python train.py --norm_position="pre" --hidden_act="gelu" --optimizer="adamw" --eps=1e-08
Rows from block 3 of a small image classifier, named by matrix and row number. Rows with one number belong to one neuron. Each number is 500 + 50 x the weight over its row's rms, rounded and kept within 0 to 999. All counts start at 0. Numbers have three digits each.
After each neuron's rows are labels from the 100 images, of 14848, where the neuron reaches its highest value: "responds to" is what is common among them; "place" is the part of the image that holds the peak. Only what is clearly more common there than usual is listed. The data: capsule endoscopy frames (Kvasir-Capsule).
# fc1: MLP up (model.blocks.3.mlp.fc1.weight, 1280x320), inputs 200-239
# fc2: MLP down (model.blocks.3.mlp.fc2.weight, 320x1280, transposed), outputs 200-239

fc1.751:442503416574469574458605518483484501497474530518489465477488475463392503471564479466486453574507543524429503490423542471
fc2.751:459578490515429520543407494473641603528456394457455474533438494507561493603473531499499504501574440457443474524604506520
responds to: finding: pylorus
place: top left; top centre

fc1.584:426562547475546435501538547503480542587517346510398511527496425424516552461457427457518510443537554539549510378482510540
fc2.584:500429483479524541491578513511504499502520534453631453562556503603469498552522479527468541537487557472436503554502516508
responds to: finding: ileocecal valve
place: top centre

fc1.634:571558507410450405556494582561543531465550495451501503499505522420421556458480458473489573467580513560483514522549444438
fc2.634:500524501511554389579423475429501516382422471568509527511459564499468438568522482530528461540429455393433450484421463467
responds to: finding: ileocecal valve
place: top centre; bottom right

fc1.700:538472387507528505473557597602508406545557495444484515387518536496413430490452506449478416585498468564515489423407554554
fc2.700:457423501500469464484489498438469467516520528520450496554482534538526556523391545605475474462475488616553593470457470469
responds to: finding: pylorus
place: top left; top centre

fc1.671:607476559563457452508518456543483401506457531521440472503587473503461517509498531483528448548473451492551487485412511572
fc2.671:413466496463556551448544595399542547462550531594484589522500525507522500466603476515552446506473518508460442454483536455
responds to: finding: pylorus
place: top centre; middle right

fc1.246:463520471441486440584469541509615472496429529508474475440462447492536542463448497468493506381551494521533502538568481393
fc2.246:506539554478527464440462600484471517423473473542477545517478494531565474464509592547411589538511496524552521468480589575
responds to: finding: ileocecal valve
place: top left

fc1.10:454509440448473456590482537467645440393518488437441495420498499370461525420398467484498488522604517562455562510535553428
fc2.10:593544470552498499504484476542536557536542549443575433459459506535478486468442550494435562547475541418450420464506503434
responds to: finding: ileocecal valve
place: top left

fc1.459:503490535529531406494507524567497543501490425526501576530590496540484483575462487525428471537492474461555499463459506593
fc2.459:513482483471429623499492557468493542543539558530461477491476462511504517531516526482581411539478429475469521572418526489
responds to: finding: reduced mucosal view
place: top centre

fc1.147:501576426625521499477526445470548525396467487391525471538600461521457424567487472572446513528481576534597472471406527553
fc2.147:560518599492529433487450554509486518567402567520520390501439384607482502502513563410522514438370548431462488531406468569
responds to: finding: ileocecal valve
place: middle right; top centre

fc1.661:459570526514450509571564520440558548472425468506426430434541494447513459516486378454484445568532496585560505523448468439
fc2.661:481532543539464492494461582521551495526510475434492509510515502598524451502461497529551480506476428614551420471460483548
responds to: finding: reduced mucosal view
place: bottom right

fc1.682:415524511608545500465492517477513489478516448509501509543533445547555439496501525465546601529477439455624510388495490452
fc2.682:420481492470381556556482444512515471495518542516508537464544528493423430519505476543445459500514475510499499567498569508
responds to: finding: reduced mucosal view
place: bottom right

fc1.190:480475459473453544466487461572569438557506544491483473439489561480452577567456450558397526490610534606493464455520474477
fc2.190:488551446560460541502500598476534501550584469463486564479506637474573444407562525477513489518485444518600567463517515495
responds to: finding: pylorus
place: top centre

fc1.176:536476482496460551476482484556484528565534521450508458430558538442445526542561493487512503606516493504416534479372463542
fc2.176:553392483396635495579506448420491496485585459538524581441509552426496520596427428497473440454547526418387519483537520481
responds to: finding: pylorus
place: top centre; middle right

fc1.383:500580561537506448500548494479451529447456508459460470523543465411484469517438468444496510503563491520480418486507531481
fc2.383:416563404584496512551493483497537531531461461393594560554523565524570488371496577526452507518501544554515536539542541518
responds to: finding: reduced mucosal view
place: top centre; middle right

fc1.39:555475456527438552459506502511394472527480565574553488473531463487416522526516581482521450518457473510373566516455565540
fc2.39:416570515530588506533502506456558480448529464417483512511440562457476492543480309582477470543518566494508536452509496564
responds to: finding: pylorus
place: bottom left

fc1.595:388447472433522538595610592540444412454515541577536469478480557448454475555427464547511441502559453564530520476508468472
fc2.595:603502493551510418613442471388457579447512443516473586557563530437434531442557462491434453478579532388563525516472568490
responds to: finding: reduced mucosal view
place: bottom left

fc1.45:626442445483434540570550468552531509458534512442532478390495484430364511502487553524532390549543525475354472498471501551
fc2.45:388517549512611489661452463402526593455403448486521553571562533507538520440459342505463509555625505445503530467583478473
responds to: finding: pylorus
place: bottom left

fc1.332:482485462479443551433475492498522486453441536443545525462466440461507580535440503435502541578505515633529509494465489464
fc2.332:433463527571443526639475504459545418553517488511408509515487556499397427565506487546493504530449460417473536572436445514
responds to: finding: pylorus
place: bottom right

fc1.533:563430490431470389483542490627491439496542558502487506522554568528520469573443481517482498436525464459531486490482438523
fc2.533:480500443474603496510548541530582460446493430502532507402459513542472492511507472510555427507457468528457473451486480489
responds to: finding: blood fresh; finding: pylorus
place: top centre

fc1.498:436586489533464521420527521501474472415508574531507447515546562433459494554521441523451590477531382503545447491478454473
fc2.498:541494615509549464494388497488472515505445455480415532522475446434598515525439405438466462460478523554568624525526596587
responds to: finding: reduced mucosal view
place: middle right

fc1.567:514560535554578493564512614513496444497533550483472492414519538542499453489400522479428415525544396511508495513496512566
fc2.567:476569475466562530356495580588474462495539439592499516497512429476596453476511487630526551459578502511585560446524564546
responds to: finding: reduced mucosal view
place: bottom right; top centre

fc1.688:509534481552466486571513486524560487506454494482463534466523504593475453630543502480475474506483470530581502440485418572
fc2.688:451423485391487472606556493473533474518378485578456569480531481457442524514567441596482558546477498495540495484520475443
responds to: finding: reduced mucosal view
place: bottom right; top centre

fc1.358:605507483552442539514504531532486506495467522470563473480521521448380531505465518485505490551525479568489533543488569445
fc2.358:404466510417501408599471454444446508500466436467431593523420475529520547522497468505508446509525568466517586490583518598
responds to: finding: pylorus
place: bottom left

fc1.335:438564456541498465511576508556479496426466509486492528504493475364416505539512383455468437500548526529422465498499448443
fc2.335:460497456489496436557390528485567546564525439452402482430505461468549510521495484498565519502551408406555470404540510566
responds to: finding: pylorus
place: top left

fc1.692:457514475513502509439494484602564592542436493372517469473530553502431497557498444600462550584494521583532505474384491536
fc2.692:550472528517521504594523534515423497540504472553499428473515543480473557518521483459518495419485408504537509453553397483
responds to: finding: ulcer
place: bottom left; top centre

fc1.160:480458439515489511511554559550444453566504493537490414466526510452332532454494486472506517490528451518472496509491527408
fc2.160:492522540539439457497490407473510540475426439507430486582550497550462493463453516560423503442535537517536505570542531472
responds to: finding: reduced mucosal view
place: top centre

fc1.352:569506495589498535442492544566464426550528490546502453469563483508471413559494568545463499527514430484534445485365461550
fc2.352:541550561499520465517518472451549519424506437439548565452504483460509595502554445495448462517568547485524499490520492518
responds to: finding: pylorus
place: top left

fc1.640:567474446539459468497533468528498485486475524490470455561584514525528409540521469539463482473427502470644462569483449537
fc2.640:525570487415553561398476605520536517492482441525470556530451519404536503505482436488516520472552598532453492433575539508
responds to: finding: reduced mucosal view
place: top centre; top left

fc1.412:499467434460541527535507456540445501514522564540545424538521519402400464507555461490443441450501525509443467531534408425
fc2.412:539605513465500557549501567537508487640550457462460583512397524550446477525492524441481437527489434507607489508490454486
responds to: finding: ulcer
place: bottom right

fc1.415:453424407530404484448568376525633539468490484489493466537504481485532568591492542635502591521457557513443491430448572435
fc2.415:448522557481616522525536560558393526427445542520448500499505520612529511415472488448491471517545449533615453490628475469
responds to: finding: reduced mucosal view
place: middle right

fc1.226:556557521465476412470545467647489558505453506442447526554474541563414536470539434438496475469495486507574508482463435589
fc2.226:420497502448484517446534535459536502487522485556417440456441507531529505447451498608508515555468524422502487462490590554
responds to: finding: reduced mucosal view
place: bottom left

fc1.354:455520458524558468517556506445446561470498491526482549516490481428542466464475495527499429600467519512550441546492528426
fc2.354:482397511521446499467417416469536511587513556521530455551521462602463527551510526551527453458406537450413531512516492544
responds to: finding: angiectasia
place: middle right

fc1.687:541513455454456562449478504572483500491498500457503523461514504510521533492407543447538503564522491570481545418516527481
fc2.687:499499528580453471601510502501534444507526536474454507572439518446461522534499478578482492543455429542506509587515472477
responds to: finding: pylorus
place: top left

fc1.749:579571484588525560520575541539457467548530517442475500476621516467412447526504532501476475513518471513479439510450528540
fc2.749:513564534515523469470523598475520563514533467472415589511397585519587463502477490490456505463474510435506498477531605588
responds to: finding: pylorus
place: top left

fc1.629:472430545473476538485484505543450513526449531535505361483505553521445485515564455547409426577463451525529560476427394486
fc2.629:502532518483550541505417537495548537546487413497490613561500504507490516603531472467537496386493482469498400479497516515
responds to: finding: reduced mucosal view
place: top centre; bottom right

fc1.220:513507510522519447449528435577489460346461542459487475464493600424495447467483465433516399549525442521450429499564460577
fc2.220:578441457468498479480628420517521589452540380525473503485592435512484490463503501514346503503583500532518567494439542431
responds to: finding: reduced mucosal view
place: middle right

fc1.542:586542421535498511514518546578449522441524595506479477416560512499378421442485490578448429539524536502529461538488498543
fc2.542:479498546554503524526430448526501523543498405482587540506513434611497617515535448519496533528476521496501436404555447531
responds to: finding: pylorus
place: bottom left

fc1.410:478430490488455499626555404525510490529474526515477496475444497508436525536404459489468411537517478472480582543492507491
fc2.410:363561516514396555551387530525586469472516460467525451543480481613447415414548528602465510536438450492526536558530448502
responds to: finding: ileocecal valve
place: top centre

fc1.370:430602508406498510491527526511554552470452470402481543545433515459521555537502464456486546491538473600507434408526499420
fc2.370:544602557521488493496453452462488436504503517504519526509443604579476476431487472505474462361497494509479475511540524620
responds to: finding: ulcer
place: middle right

fc1.7:512456405412446484473551516558588495515539476448496529508463523413464561450464449469536561505560441579435546438501551429
fc2.7:464503499577589402563472532486508448356351447543398500513444512419452462552484460559553469475484492448469445491519464506
responds to: finding: pylorus
place: middle right

fc1.499:479533402430465536536505504511544504533433538494528502543449484383438525483499430444445440502520584475350509591540435483
fc2.499:443487488586442460559467499481559485521492481513409577571545516515603452520497468513527444486477438387537435518539452522
responds to: finding: pylorus
place: top left

fc1.152:640452509505446547522500498512529502491433536485522444427597585442405472572510496564431418601526446532443502504413490469
fc2.152:404510544524555538478438530438514603524503528503555608544501503484570525589528403486479498525565468413471524459516557537
responds to: finding: pylorus
place: top centre; top left

fc1.137:510492435524513492492551553526541570569488436491488565486487532466369488472553469465430443588526467507527506460411544526
fc2.137:510550480534434495483474448553451561550521528513524428617496506497580560496529659478549526450556495472459467522489394432
responds to: finding: pylorus
place: top centre

fc1.141:424551507446431496643465451466608481511523543484525491546452551438496558486462394457505510401583531470371507573557462403
fc2.141:636625543623516444382416586573525450462460477500558571549488526505497462493588598552537530509426460532518482517498507607
responds to: finding: pylorus
place: top left

fc1.236:505597531508472441520463528481470519503498490503412469509464439378493539450520441419557414501532521490570459509487498475
fc2.236:537426439570539532475538466508548505553456591488596466523534509635525485592493521579524520453386566530542520551470495607
responds to: finding: reduced mucosal view
place: middle right

fc1.60:592480486510492504492433473548481509526618483428516409456595428542450480486507553417531444455520563473509452425524503550
fc2.60:431471508431510487501495576466456454468460437485490536463387490441466520469566489434614483548454511518435521485436501509
responds to: finding: blood fresh
place: top left

fc1.116:631437425555437485462542529571471401489523609520484480409654548524419434518467544596408448539476520505509508481378467535
fc2.116:491543519543535497461458540517573511480500468460567549484524557478552515570475423505433565443514512441491457487536520521
responds to: finding: pylorus
place: top left

fc1.67:476561544432575508598566481495532466491488512541434522483470526577501471522417466451484398551543470515503586499521474558
fc2.67:523515461515375529513390541541548499648505510451494509598439455512450483569557550548451464443412440551478496512487507430
responds to: finding: ulcer
place: centre

fc1.32:469515516484430460541451453555456441570476492523463495530467527418464573539474441495564513489485500540533427540518490443
fc2.32:461431492482464479496537506455577548476511517555531558497506532466463479441562561553532480549448448561431552540403558458
responds to: finding: pylorus
place: top centre

fc1.29:509588451630466500515508381535522504541491471473493405487607458510433507588521499557501473449532586514474467516437465557
fc2.29:470502555498466525526532558517385390518494548559554428461479534479446498555491510470510492475584504499498549516514539592
responds to: finding: pylorus
place: bottom centre