{
  "arch": "resmlp",
  "model": "image classifier",
  "dataset": "capsule endoscopy frames (Kvasir-Capsule)",
  "train_examples": 42238,
  "image_size": 32,
  "crop_scale_min": 0.5,
  "horizontal_flip": true,
  "translate": 0.12,
  "rotation_deg": 10,
  "targets": ["finding"],
  "num_classes": 11,
  "norm": "rmsnorm",
  "norm_position": "pre",
  "activation": "gelu",
  "mlp_ratio": 4,
  "parallel_block": false,
  "inner_norm": true,
  "patch_size": [4, 4],
  "conv_stem": false,
  "layers": 8,
  "width": 320,
  "loss": "binary_cross_entropy",
  "init": "kaiming_normal",
  "residual_init": "none",
  "optimizer": "adamw",
  "lr": 0.00073,
  "beta1": 0.9,
  "beta2": 0.99,
  "eps": 1e-08,
  "steps": 18100,
  "batch_size": 256,
  "epochs": 109.7,
  "lr_schedule": "linear",
  "final_lr_fraction": 0,
  "warmup_steps": 3620,
  "weight_decay": 0.4
}
Rows from block 2, named by matrix and row number. Rows with one number belong to one neuron. Each number is 128 + 24 x the weight over its row's rms, rounded and kept within 0 to 255. All counts start at 0. Numbers have three digits each.
# fc1: MLP up (model.blocks.2.mlp.fc1.weight, 1280x320), inputs 160-239
# fc2: MLP down (model.blocks.2.mlp.fc2.weight, 320x1280, transposed), outputs 160-239
fc1.329:103095107122124108116078152108162109121089146184141125120159089152063120101129107112082145131161099119136107112106133162102087118140094126113116149138099145153107139128138119115168146159135093158133141172117097165089123137150131118115139144
fc1.330:094104124153113113128144131101143112155113130171130135140139114137084158140151134143112126117167112153111108131136150145139111129103123093112136104167118150120142115129115108124155108154116115108139097137095098119118139088189121126096123149
fc1.331:062114114120110092130122074132110117113125163127155147140117124130100119111123117153133080105113141150112111162120122093153150141146152122133130139158133125097111083092092136137138110144104107090106094082125102131154113124143174151139176149
fc1.333:120127136117131154118102110129159124117134136128133097126125119148153078143106109078107130115131164103115133126178155134067154130138142162176141098102134179112107130146169159137107120095111150191139124110127156122144143127097113150170109086
fc1.334:090136125169099127131154131160124135141105147144155139138134120128163157164126109157150123121096137184075134125160115139130119148114114059131138109172099158108100108124090119158112131100102144126111092131113129089143107116130091115133134133
fc1.335:146127128106151135111102131116079122140147133133160108157157095102112125127087069097138126081105151116106177115102103113079153153174126139168128119106156137160110085133077114145177117132126122109133109176096137169127158158147099157128119100
fc1.336:073115131203134125144126123098113114081090151152172098099111083120123118133147117154119113155161135134117148117134163141149137125155159065119148151153138122085135133097100151132131135085116094120113117129083124133121112133097125180111212157
fc1.337:107142137150103095107112130125125156126139138108162086113114143100104151127118098116117128151156094161140085137074110150154096096122123141089107124128118085125187133130153149124120160145120113155163128163096133141144105130119132145100151118
fc1.338:111120128137127108109144116131145127150129155131153098122173142118102118101136116112122125115120150135090125105111098127160165135137119122146117092167130153136102147133132102141164151145093127114157133153121110104158133132094097146133106110
fc1.339:121118168166112099165124147103098113113124125173151130118159078122125128119130126138105098128108176193117127090136130143130100128103142106148177133144128128126084128148114093115139125111083120119091122190097070131128133133076111152071139147
fc1.340:114140110169117137102164072133148131141116130122166061113081151135098117135125137074131131097151128170094156132143122103104173088100102146172129121143126122118151107148119115133089135115099171147140094167114133130170122103127122177119087083
fc1.341:135121158132142127137059140136136146132127151147140130141155149129140130181110078094074070119117114120150127114117131121093110108130115144102153132114133092102127152144121127120145183087141070149081118157122128126150123144111080107117156101
fc1.343:110074111157121107136117113088154119090154135168124097106121109159082095134147123108114138132119133167061152120123160141127126076147087112122121119149151170091141137112125142157127129118091141121142099145108118141160161093120160133106116146
fc1.344:093083107143147100189086101112121130092127139172151139144149107122113127125119100100127086124127161156138142099101137129111138118147140121145143141146145109096092137119098149158133144128107121131103107160067111152114118169127109158124149136
fc1.345:119164134129111117146141089143100085125111108159155119141107127117155156174133139139123128116136167112116166136104098160130116152103119078170116112154172102129119122083054125094123126111123149170104095154115138097157128119083129148129135123
fc1.346:119110082095130099128099146126088091140100148125150117207126089117103168125112103132107148117136145123101121101126139127094094140122120080170150094122126173139083117145074143126111120141137143162081098103088118141126105102149122107118114113
fc1.347:087110095101125104143098140120150106112136152152152135132188142130087116116152116119124129119151129101114087141099140129168136123162122151148139154120129139132129155106140165118185139141089097110121125113104078140128137117139138139136139157
fc1.348:106151164193124134109112116078138128151131091122126082116113109098127114143104127110097110143138164131100186123146125131070135122088129123169162102129134173085146136140145119122091124064118169130146054121102089123155140112076135148147094102
fc1.351:114132114127127078125111128128102127149136120170119159143168100119121153130098106083117099101119145160122102071104115138094147149121130126136112135139119122132051092117127147138126128133104142156103122168086123120112109172123110143110149153
fc1.352:130100154155158125178128122063106141125121112145105127121155094118084097069088127097134138122166114173119125091156160108122138110139097147105141123149099129152081102137122131165122095150091146135145136144123083167091155136143115116064124164
fc1.353:090119163137145105172100153104101144150149154176143105151150093098093163105125124155145108168137173153118122098117105156147147148082137103155115121123130147122115151141110121123142143128130150123134120128070108103146162144082176150127144163
fc1.354:119114135132121126122142087157138065140092152149145100114135120177107083136128172083124128109129141126162144110140133117072149109106106115179114111128155149141141092111107140143123086133119149171141098146139144138122155093118163136114119110
fc1.355:101127141122130127143122121080120152129154120136146135134178167134148114114095098134096109092154156102114142116061136085142138108145173135147150169145122137134141098102105180107163135089106114118093118128123100158129154147117112129114156140
fc1.356:119138120154072099151143158144133116129117103133139136092135120141181141114146115140087124147121116107135100146092056136175111124113110101132118145171138126139149163113122096094156164098116144149129152157129126128125107155081139143117140126
fc1.357:129122131132103105136137149117079128129118117132153080135140128108116147102113138100086112164117164095127157127060109106149094088146128110153153098139134101111134170164098122093141138125122143165112139170110107157115122131117129135119117137
fc1.360:122105103151131149102134128078137153106111150146137142116142118126120115120166136143146142132101105171152111103120144151141159130147151112132140155146094151124090154145123190137172118177115124102127112152092118110123159100155145180155110150
fc1.361:147128153111134111164123180142131105142137105175137159165152103157146194129135092153162151105142174140109104114129086143123107122125104078111119097177123134159138120126108085117143088104128128121108119115137164112116142129137123114100135121
fc1.363:126088140149140091132102113102119103141112142170135148133124095138084108118147125126110124125123148159066105083119121131131150140146132110092104106176171129123095115122119138159132141151121132145136115155110131113116129119113119144091164150
fc1.364:144083164150135098152087114090155134116138104169119083107149120096063115124131116103137120150147122165121136160117167123125101062153132146125159135112146111126140128088131132120186135132086078104150109153104104162114164157159105107080112147
fc1.365:151139068138132112139145111149095112098060121101145107140062106118114152130142115125134145114140125135121118123129145150117114101157142125127175161117144100135160151148104149108115157160121136182138150159097145165096068109152153143072162128
fc1.366:108108143090138112182116105155073130111122137106161123184170128109127149117115089136144097121134208105107143117117121111138132090166138110117181104136137093102109149149116140097153127154126135148105151125137131142120168149077092095110161150
fc1.367:135127113148142113138114116094109094140133142140112113160163155133124137102100082090110084101123182144120096144108122087152159130103135129143121156152133117164113119127096131126131125157133139111121108129133137122165093164163143122131123108
fc1.368:117122092125135132125142121154145126103095167133130137175086144148100109171115082170082126073129127112126176134135163130108110122165126067118143090127132139068131111157108145174161126137142130137083139137114157124140119113161099126138138092
fc1.369:101126113123133126144088110152147112104112187107155107191124163129112103130143090133141107115108117125131098140120149106130173156171161094141148127118116120111123126139071185143156163122130113141106112116122148139163073117157147129141158089
fc1.370:132099125097116108171112129119137123166113083119128124113143066133121117126134152071158134140102109145116147103130087086091150100093094130153143144138158151166130111081147096118088128126121144153140116133125143137078133149150145108109147125
fc1.371:116124099126146100145091142104133076117108161130169124168130117100071123120145118129104128135142167156108160121133127139079109140138100120139141104124144131084119166140092094132130127108129131154088131157089100109175134139073096160121128099
fc2.329:134116136136124096114124103114143119099152141093111197159033147147074121147157135173153146154119112113138117170131079162084122139124108118133097152136161126178147124132146143129102130167138115114151161129109134094116128083140110155142110151
fc2.330:112160137125126088168113122142100134089156125148144132161080079137124098145160115119134137130099137109144098116116127159116101192159129152108109109092117089166122146177099067113120156151127109159127148096165151146079067101089152122094110118
fc2.331:122151126128131173095130167124184143157125131105123101146136136131138135120124137122151148117119106101169139142104070147099184138145103108130094145204129143112169151089122088133116109155167157128132125146156117136133142188133111095156108120
fc2.333:105116134126118081111132124167093133102135108091161088128091132127137103123118125147155100137091106156131097114095105122111144141119102125062116086127119077120119135144129129141099178154115134141149066168157137169103076116142157122094147129
fc2.334:148098116119094112153133128126190104095170137088095148153157146182137124089137146160122143099106132112156085163124110149115129097139124148119094110159129126130161177114180103128121093168117118109139174135116106158172163162136105141169085112
fc2.335:147169111151123139129150105144118146134149108107124170108123156130158122158133103152160161118093126164164080109152117135142121118127141109099137120129119135096151127153111154140154144094151150144133138123164140132145147061100087122115134147
fc2.336:188123126103118146101144116140122101177097109151084110156137134084115127135072142108119167132130142125146173127126108116149087128116098119147114097126108150115120178143149121156166134114129166124141140162120105142126142095139153137155072108
fc2.337:111098109121148121141139136141114117097123132128166145094123144170083109121158109135112111101143112143124146164145141127114130149132127190111097116144125124138125128119118093185122099120133103105152131154129126146128110161119147170149163127
fc2.338:100128107109133120123153105121129169118161102083183131115106147178103134128127147158110106127164108155142104122102116116106140158138115133114157163132107091107140154140175150105133138118154132142134166100112127141159105120124138147141158151
fc2.339:117165113116118156109133112172120158145164114142123110139148147134137112139118138124145110116105083087129135124131113129114157134141082108123101149149156141154120137139138185139138133130129119150202152157101182099104116109120131155111100135
fc2.340:163100119105132157143111129125158135111156096122168087123142147141175086114116101128165141128143142123134088117164101148128145109099126138116117156123112089077104137132169112158111110116096104104162149151140114146123161105095091146142144096
fc2.341:139104172142136155147151148097173096122121110143137106095157127151116161099168168147124166136163157093111097156149112156223088115143144104113119114142127124144147132144129113110139097100090138092169169115135121129140144157125118129112137120
fc2.343:172114131114141114115121137127061080133109129111126095159114146110119118116123142110114117122087161118124149111158090094123095145132132132164139071110138126125120131139135131190164122133127110094159133158152131103099149119154153132133086107
fc2.344:114100128163135107123090110135066145105123129164106128125133134120120099121086095096144093117155136133159131144080123118146109137106143117137095119112185125147105121097129140117128136154140140098148152124146154129048125115156138114112127125
fc2.345:146134093153138092160122134141121078142134118153121113168131172140140114132133123172097128122118139139127107120076130110127133142131131106153128105086157129083102137151141137116135138133096145100136119133107149144137120095122186133160106103
fc2.346:116148141120131119138126129111131167106120156135079164136131109128085143122150127125134145149134127091148103142148130154116084068123112104144124132132153153146144096113107137094095089119168146132117166082145141120108130150130114088081137121
fc2.347:127200132135133103116132140139111098102165136115106110119083123152110097128099089154130154105135137129130103120158102122119109120143125097071122073136137140136131133104126144127149102131148144127133182101158157152095103140115142108108136108
fc2.348:166149140102114134143146143139136165123164090173110129139147104115147113106137078107186151137127145148131112124157124195131143113187121107094086162121146089161116163109135119153136106147139109149167159097146160128077115104122104124113129173
fc2.351:130099148147090091156105095123094140130126138137125112105099142106131084103132124082126102133110132138113104160100124100154136133164141129153102124148185098148120132100138127152116149142099142124147121122133137133110128086145149157103123111
fc2.352:137160117144118126085136127162120109151147137103131155162131185146161142149155095160087101119099153068127151113103108093119183104124145125170130135107136148113122136111132101138132115119123126126121141083146152091136105110122125152166119110
fc2.353:144066114126082119138142139123131114088148124155100103131151138121124080105123123146151149122124105081098101143166126145141148160144119093135100115130149093101051177103116139131120126154092156127163123176126145156113108148156082116137105145
fc2.354:104126137134129150142164109140124127104126102105179093140112151138134138119114081134144111114164103155157090129132110129150139180129095137096149147135125041118110136129120131130108163143136095138151094124124128143115117151123127139093128110
fc2.355:107145089135092133130142142164104134140079126142113156154135144138145162148115122115103133108142084145099091162123113142127088090103136128101158168198110144136134141141131119125110093167144125153098162113127157130132114137134182107148141117
fc2.356:130123106129147144104110112139133112130088137132139148122111117131117136153116112140134129118117124172144136080176157143089138132129183115130147149104101161139109100157116189143120154126126080133078118098133099158135104091145143150137145145
fc2.357:134117100109125171117120105118182147123126141143136161157142163153141107142164116126077138083156102160145116106146134122103156123159119115127142179118116128085134098124160176116109136096140079120085131113124109141155120088124148153127179127
fc2.360:171206147178120150149123125127129123164125104128127081141139123136139065168130160109099166089127157153130142094155125135110139084159105131116132151143147108117131123141102124135096131113154113118129176159126131151097126089137116125143156087
fc2.361:152150141106158073159155095134131111143157146121140199151087104141112118162137135167154138093122113150152136146114138121114103141153158167109165123156112095138128152101108091131150123186096101103115123100123123107130133160155133110158114164
fc2.363:174115135128149099182123118098081115117118118176074118186106128134114104094147117121140095149124128140134134129104135117157143162191119153113125127103168107129097131108120091142166145148150092117141133126166127117116126113139196141117115172
fc2.364:089131121136121135142134152137111141115147144084107184152092118176139099113106084149148099127128123092120103113149124110109130166098139110108128133143105142126110140129171124162076108144154124126098149110163165105102105102101114126152115133
fc2.365:126126108108103143152168147138164118164119119130082139133149120127098144097099132147115133127182139070143203131142133100159125112126098153113119080140112169105136126106148113169152134070138155136173138114118094112134173138103102129130103135
fc2.366:143115154141116139138118116075125133158093155189151111108133121133122123135125134122080099159157134160127084123094150083121118133084109133129154133114081120154141133166100114069114162104156147067091149088136112161137127103127145105121177108
fc2.367:065120128125119108158126128162083160090096125065199152151127138115141135132139148131123106113105086154132142148139107094137114176116123137141160109100151127090119142147129099155144144125140129098129125084121165125149149102089166176127162108
fc2.368:117097111144122147131115101138122133104103117087091155125125111125099141150110143107139156115161103147164141153135120154129124129117126104135115151122135132146096128134108142137079161125165155121106162126168105143098133152137127135172127091
fc2.369:169167125115148141095124125135115107140108103138068133107102114088103137130084138089130133156125104137147155153159138152088097088104103132189135101126118147152095103144094158122120115151115135169106121108159095154087115150142134075136093136
fc2.370:108122128168116147095099129154122111107101143166137105138160136141141164162119155149098102114167089100109128157102090116126080146081118126130160114156096125119116130169139142080131162100129064063109143124126114135138161136130130142154102117
fc2.371:139154130073119120145137136168122182109130144147066130114177139127138168118159140156134118186089101114137099131133158098128086081121137095108167117111104170118097168148107156098127131114142181104122125106150107170134135160126149081118175140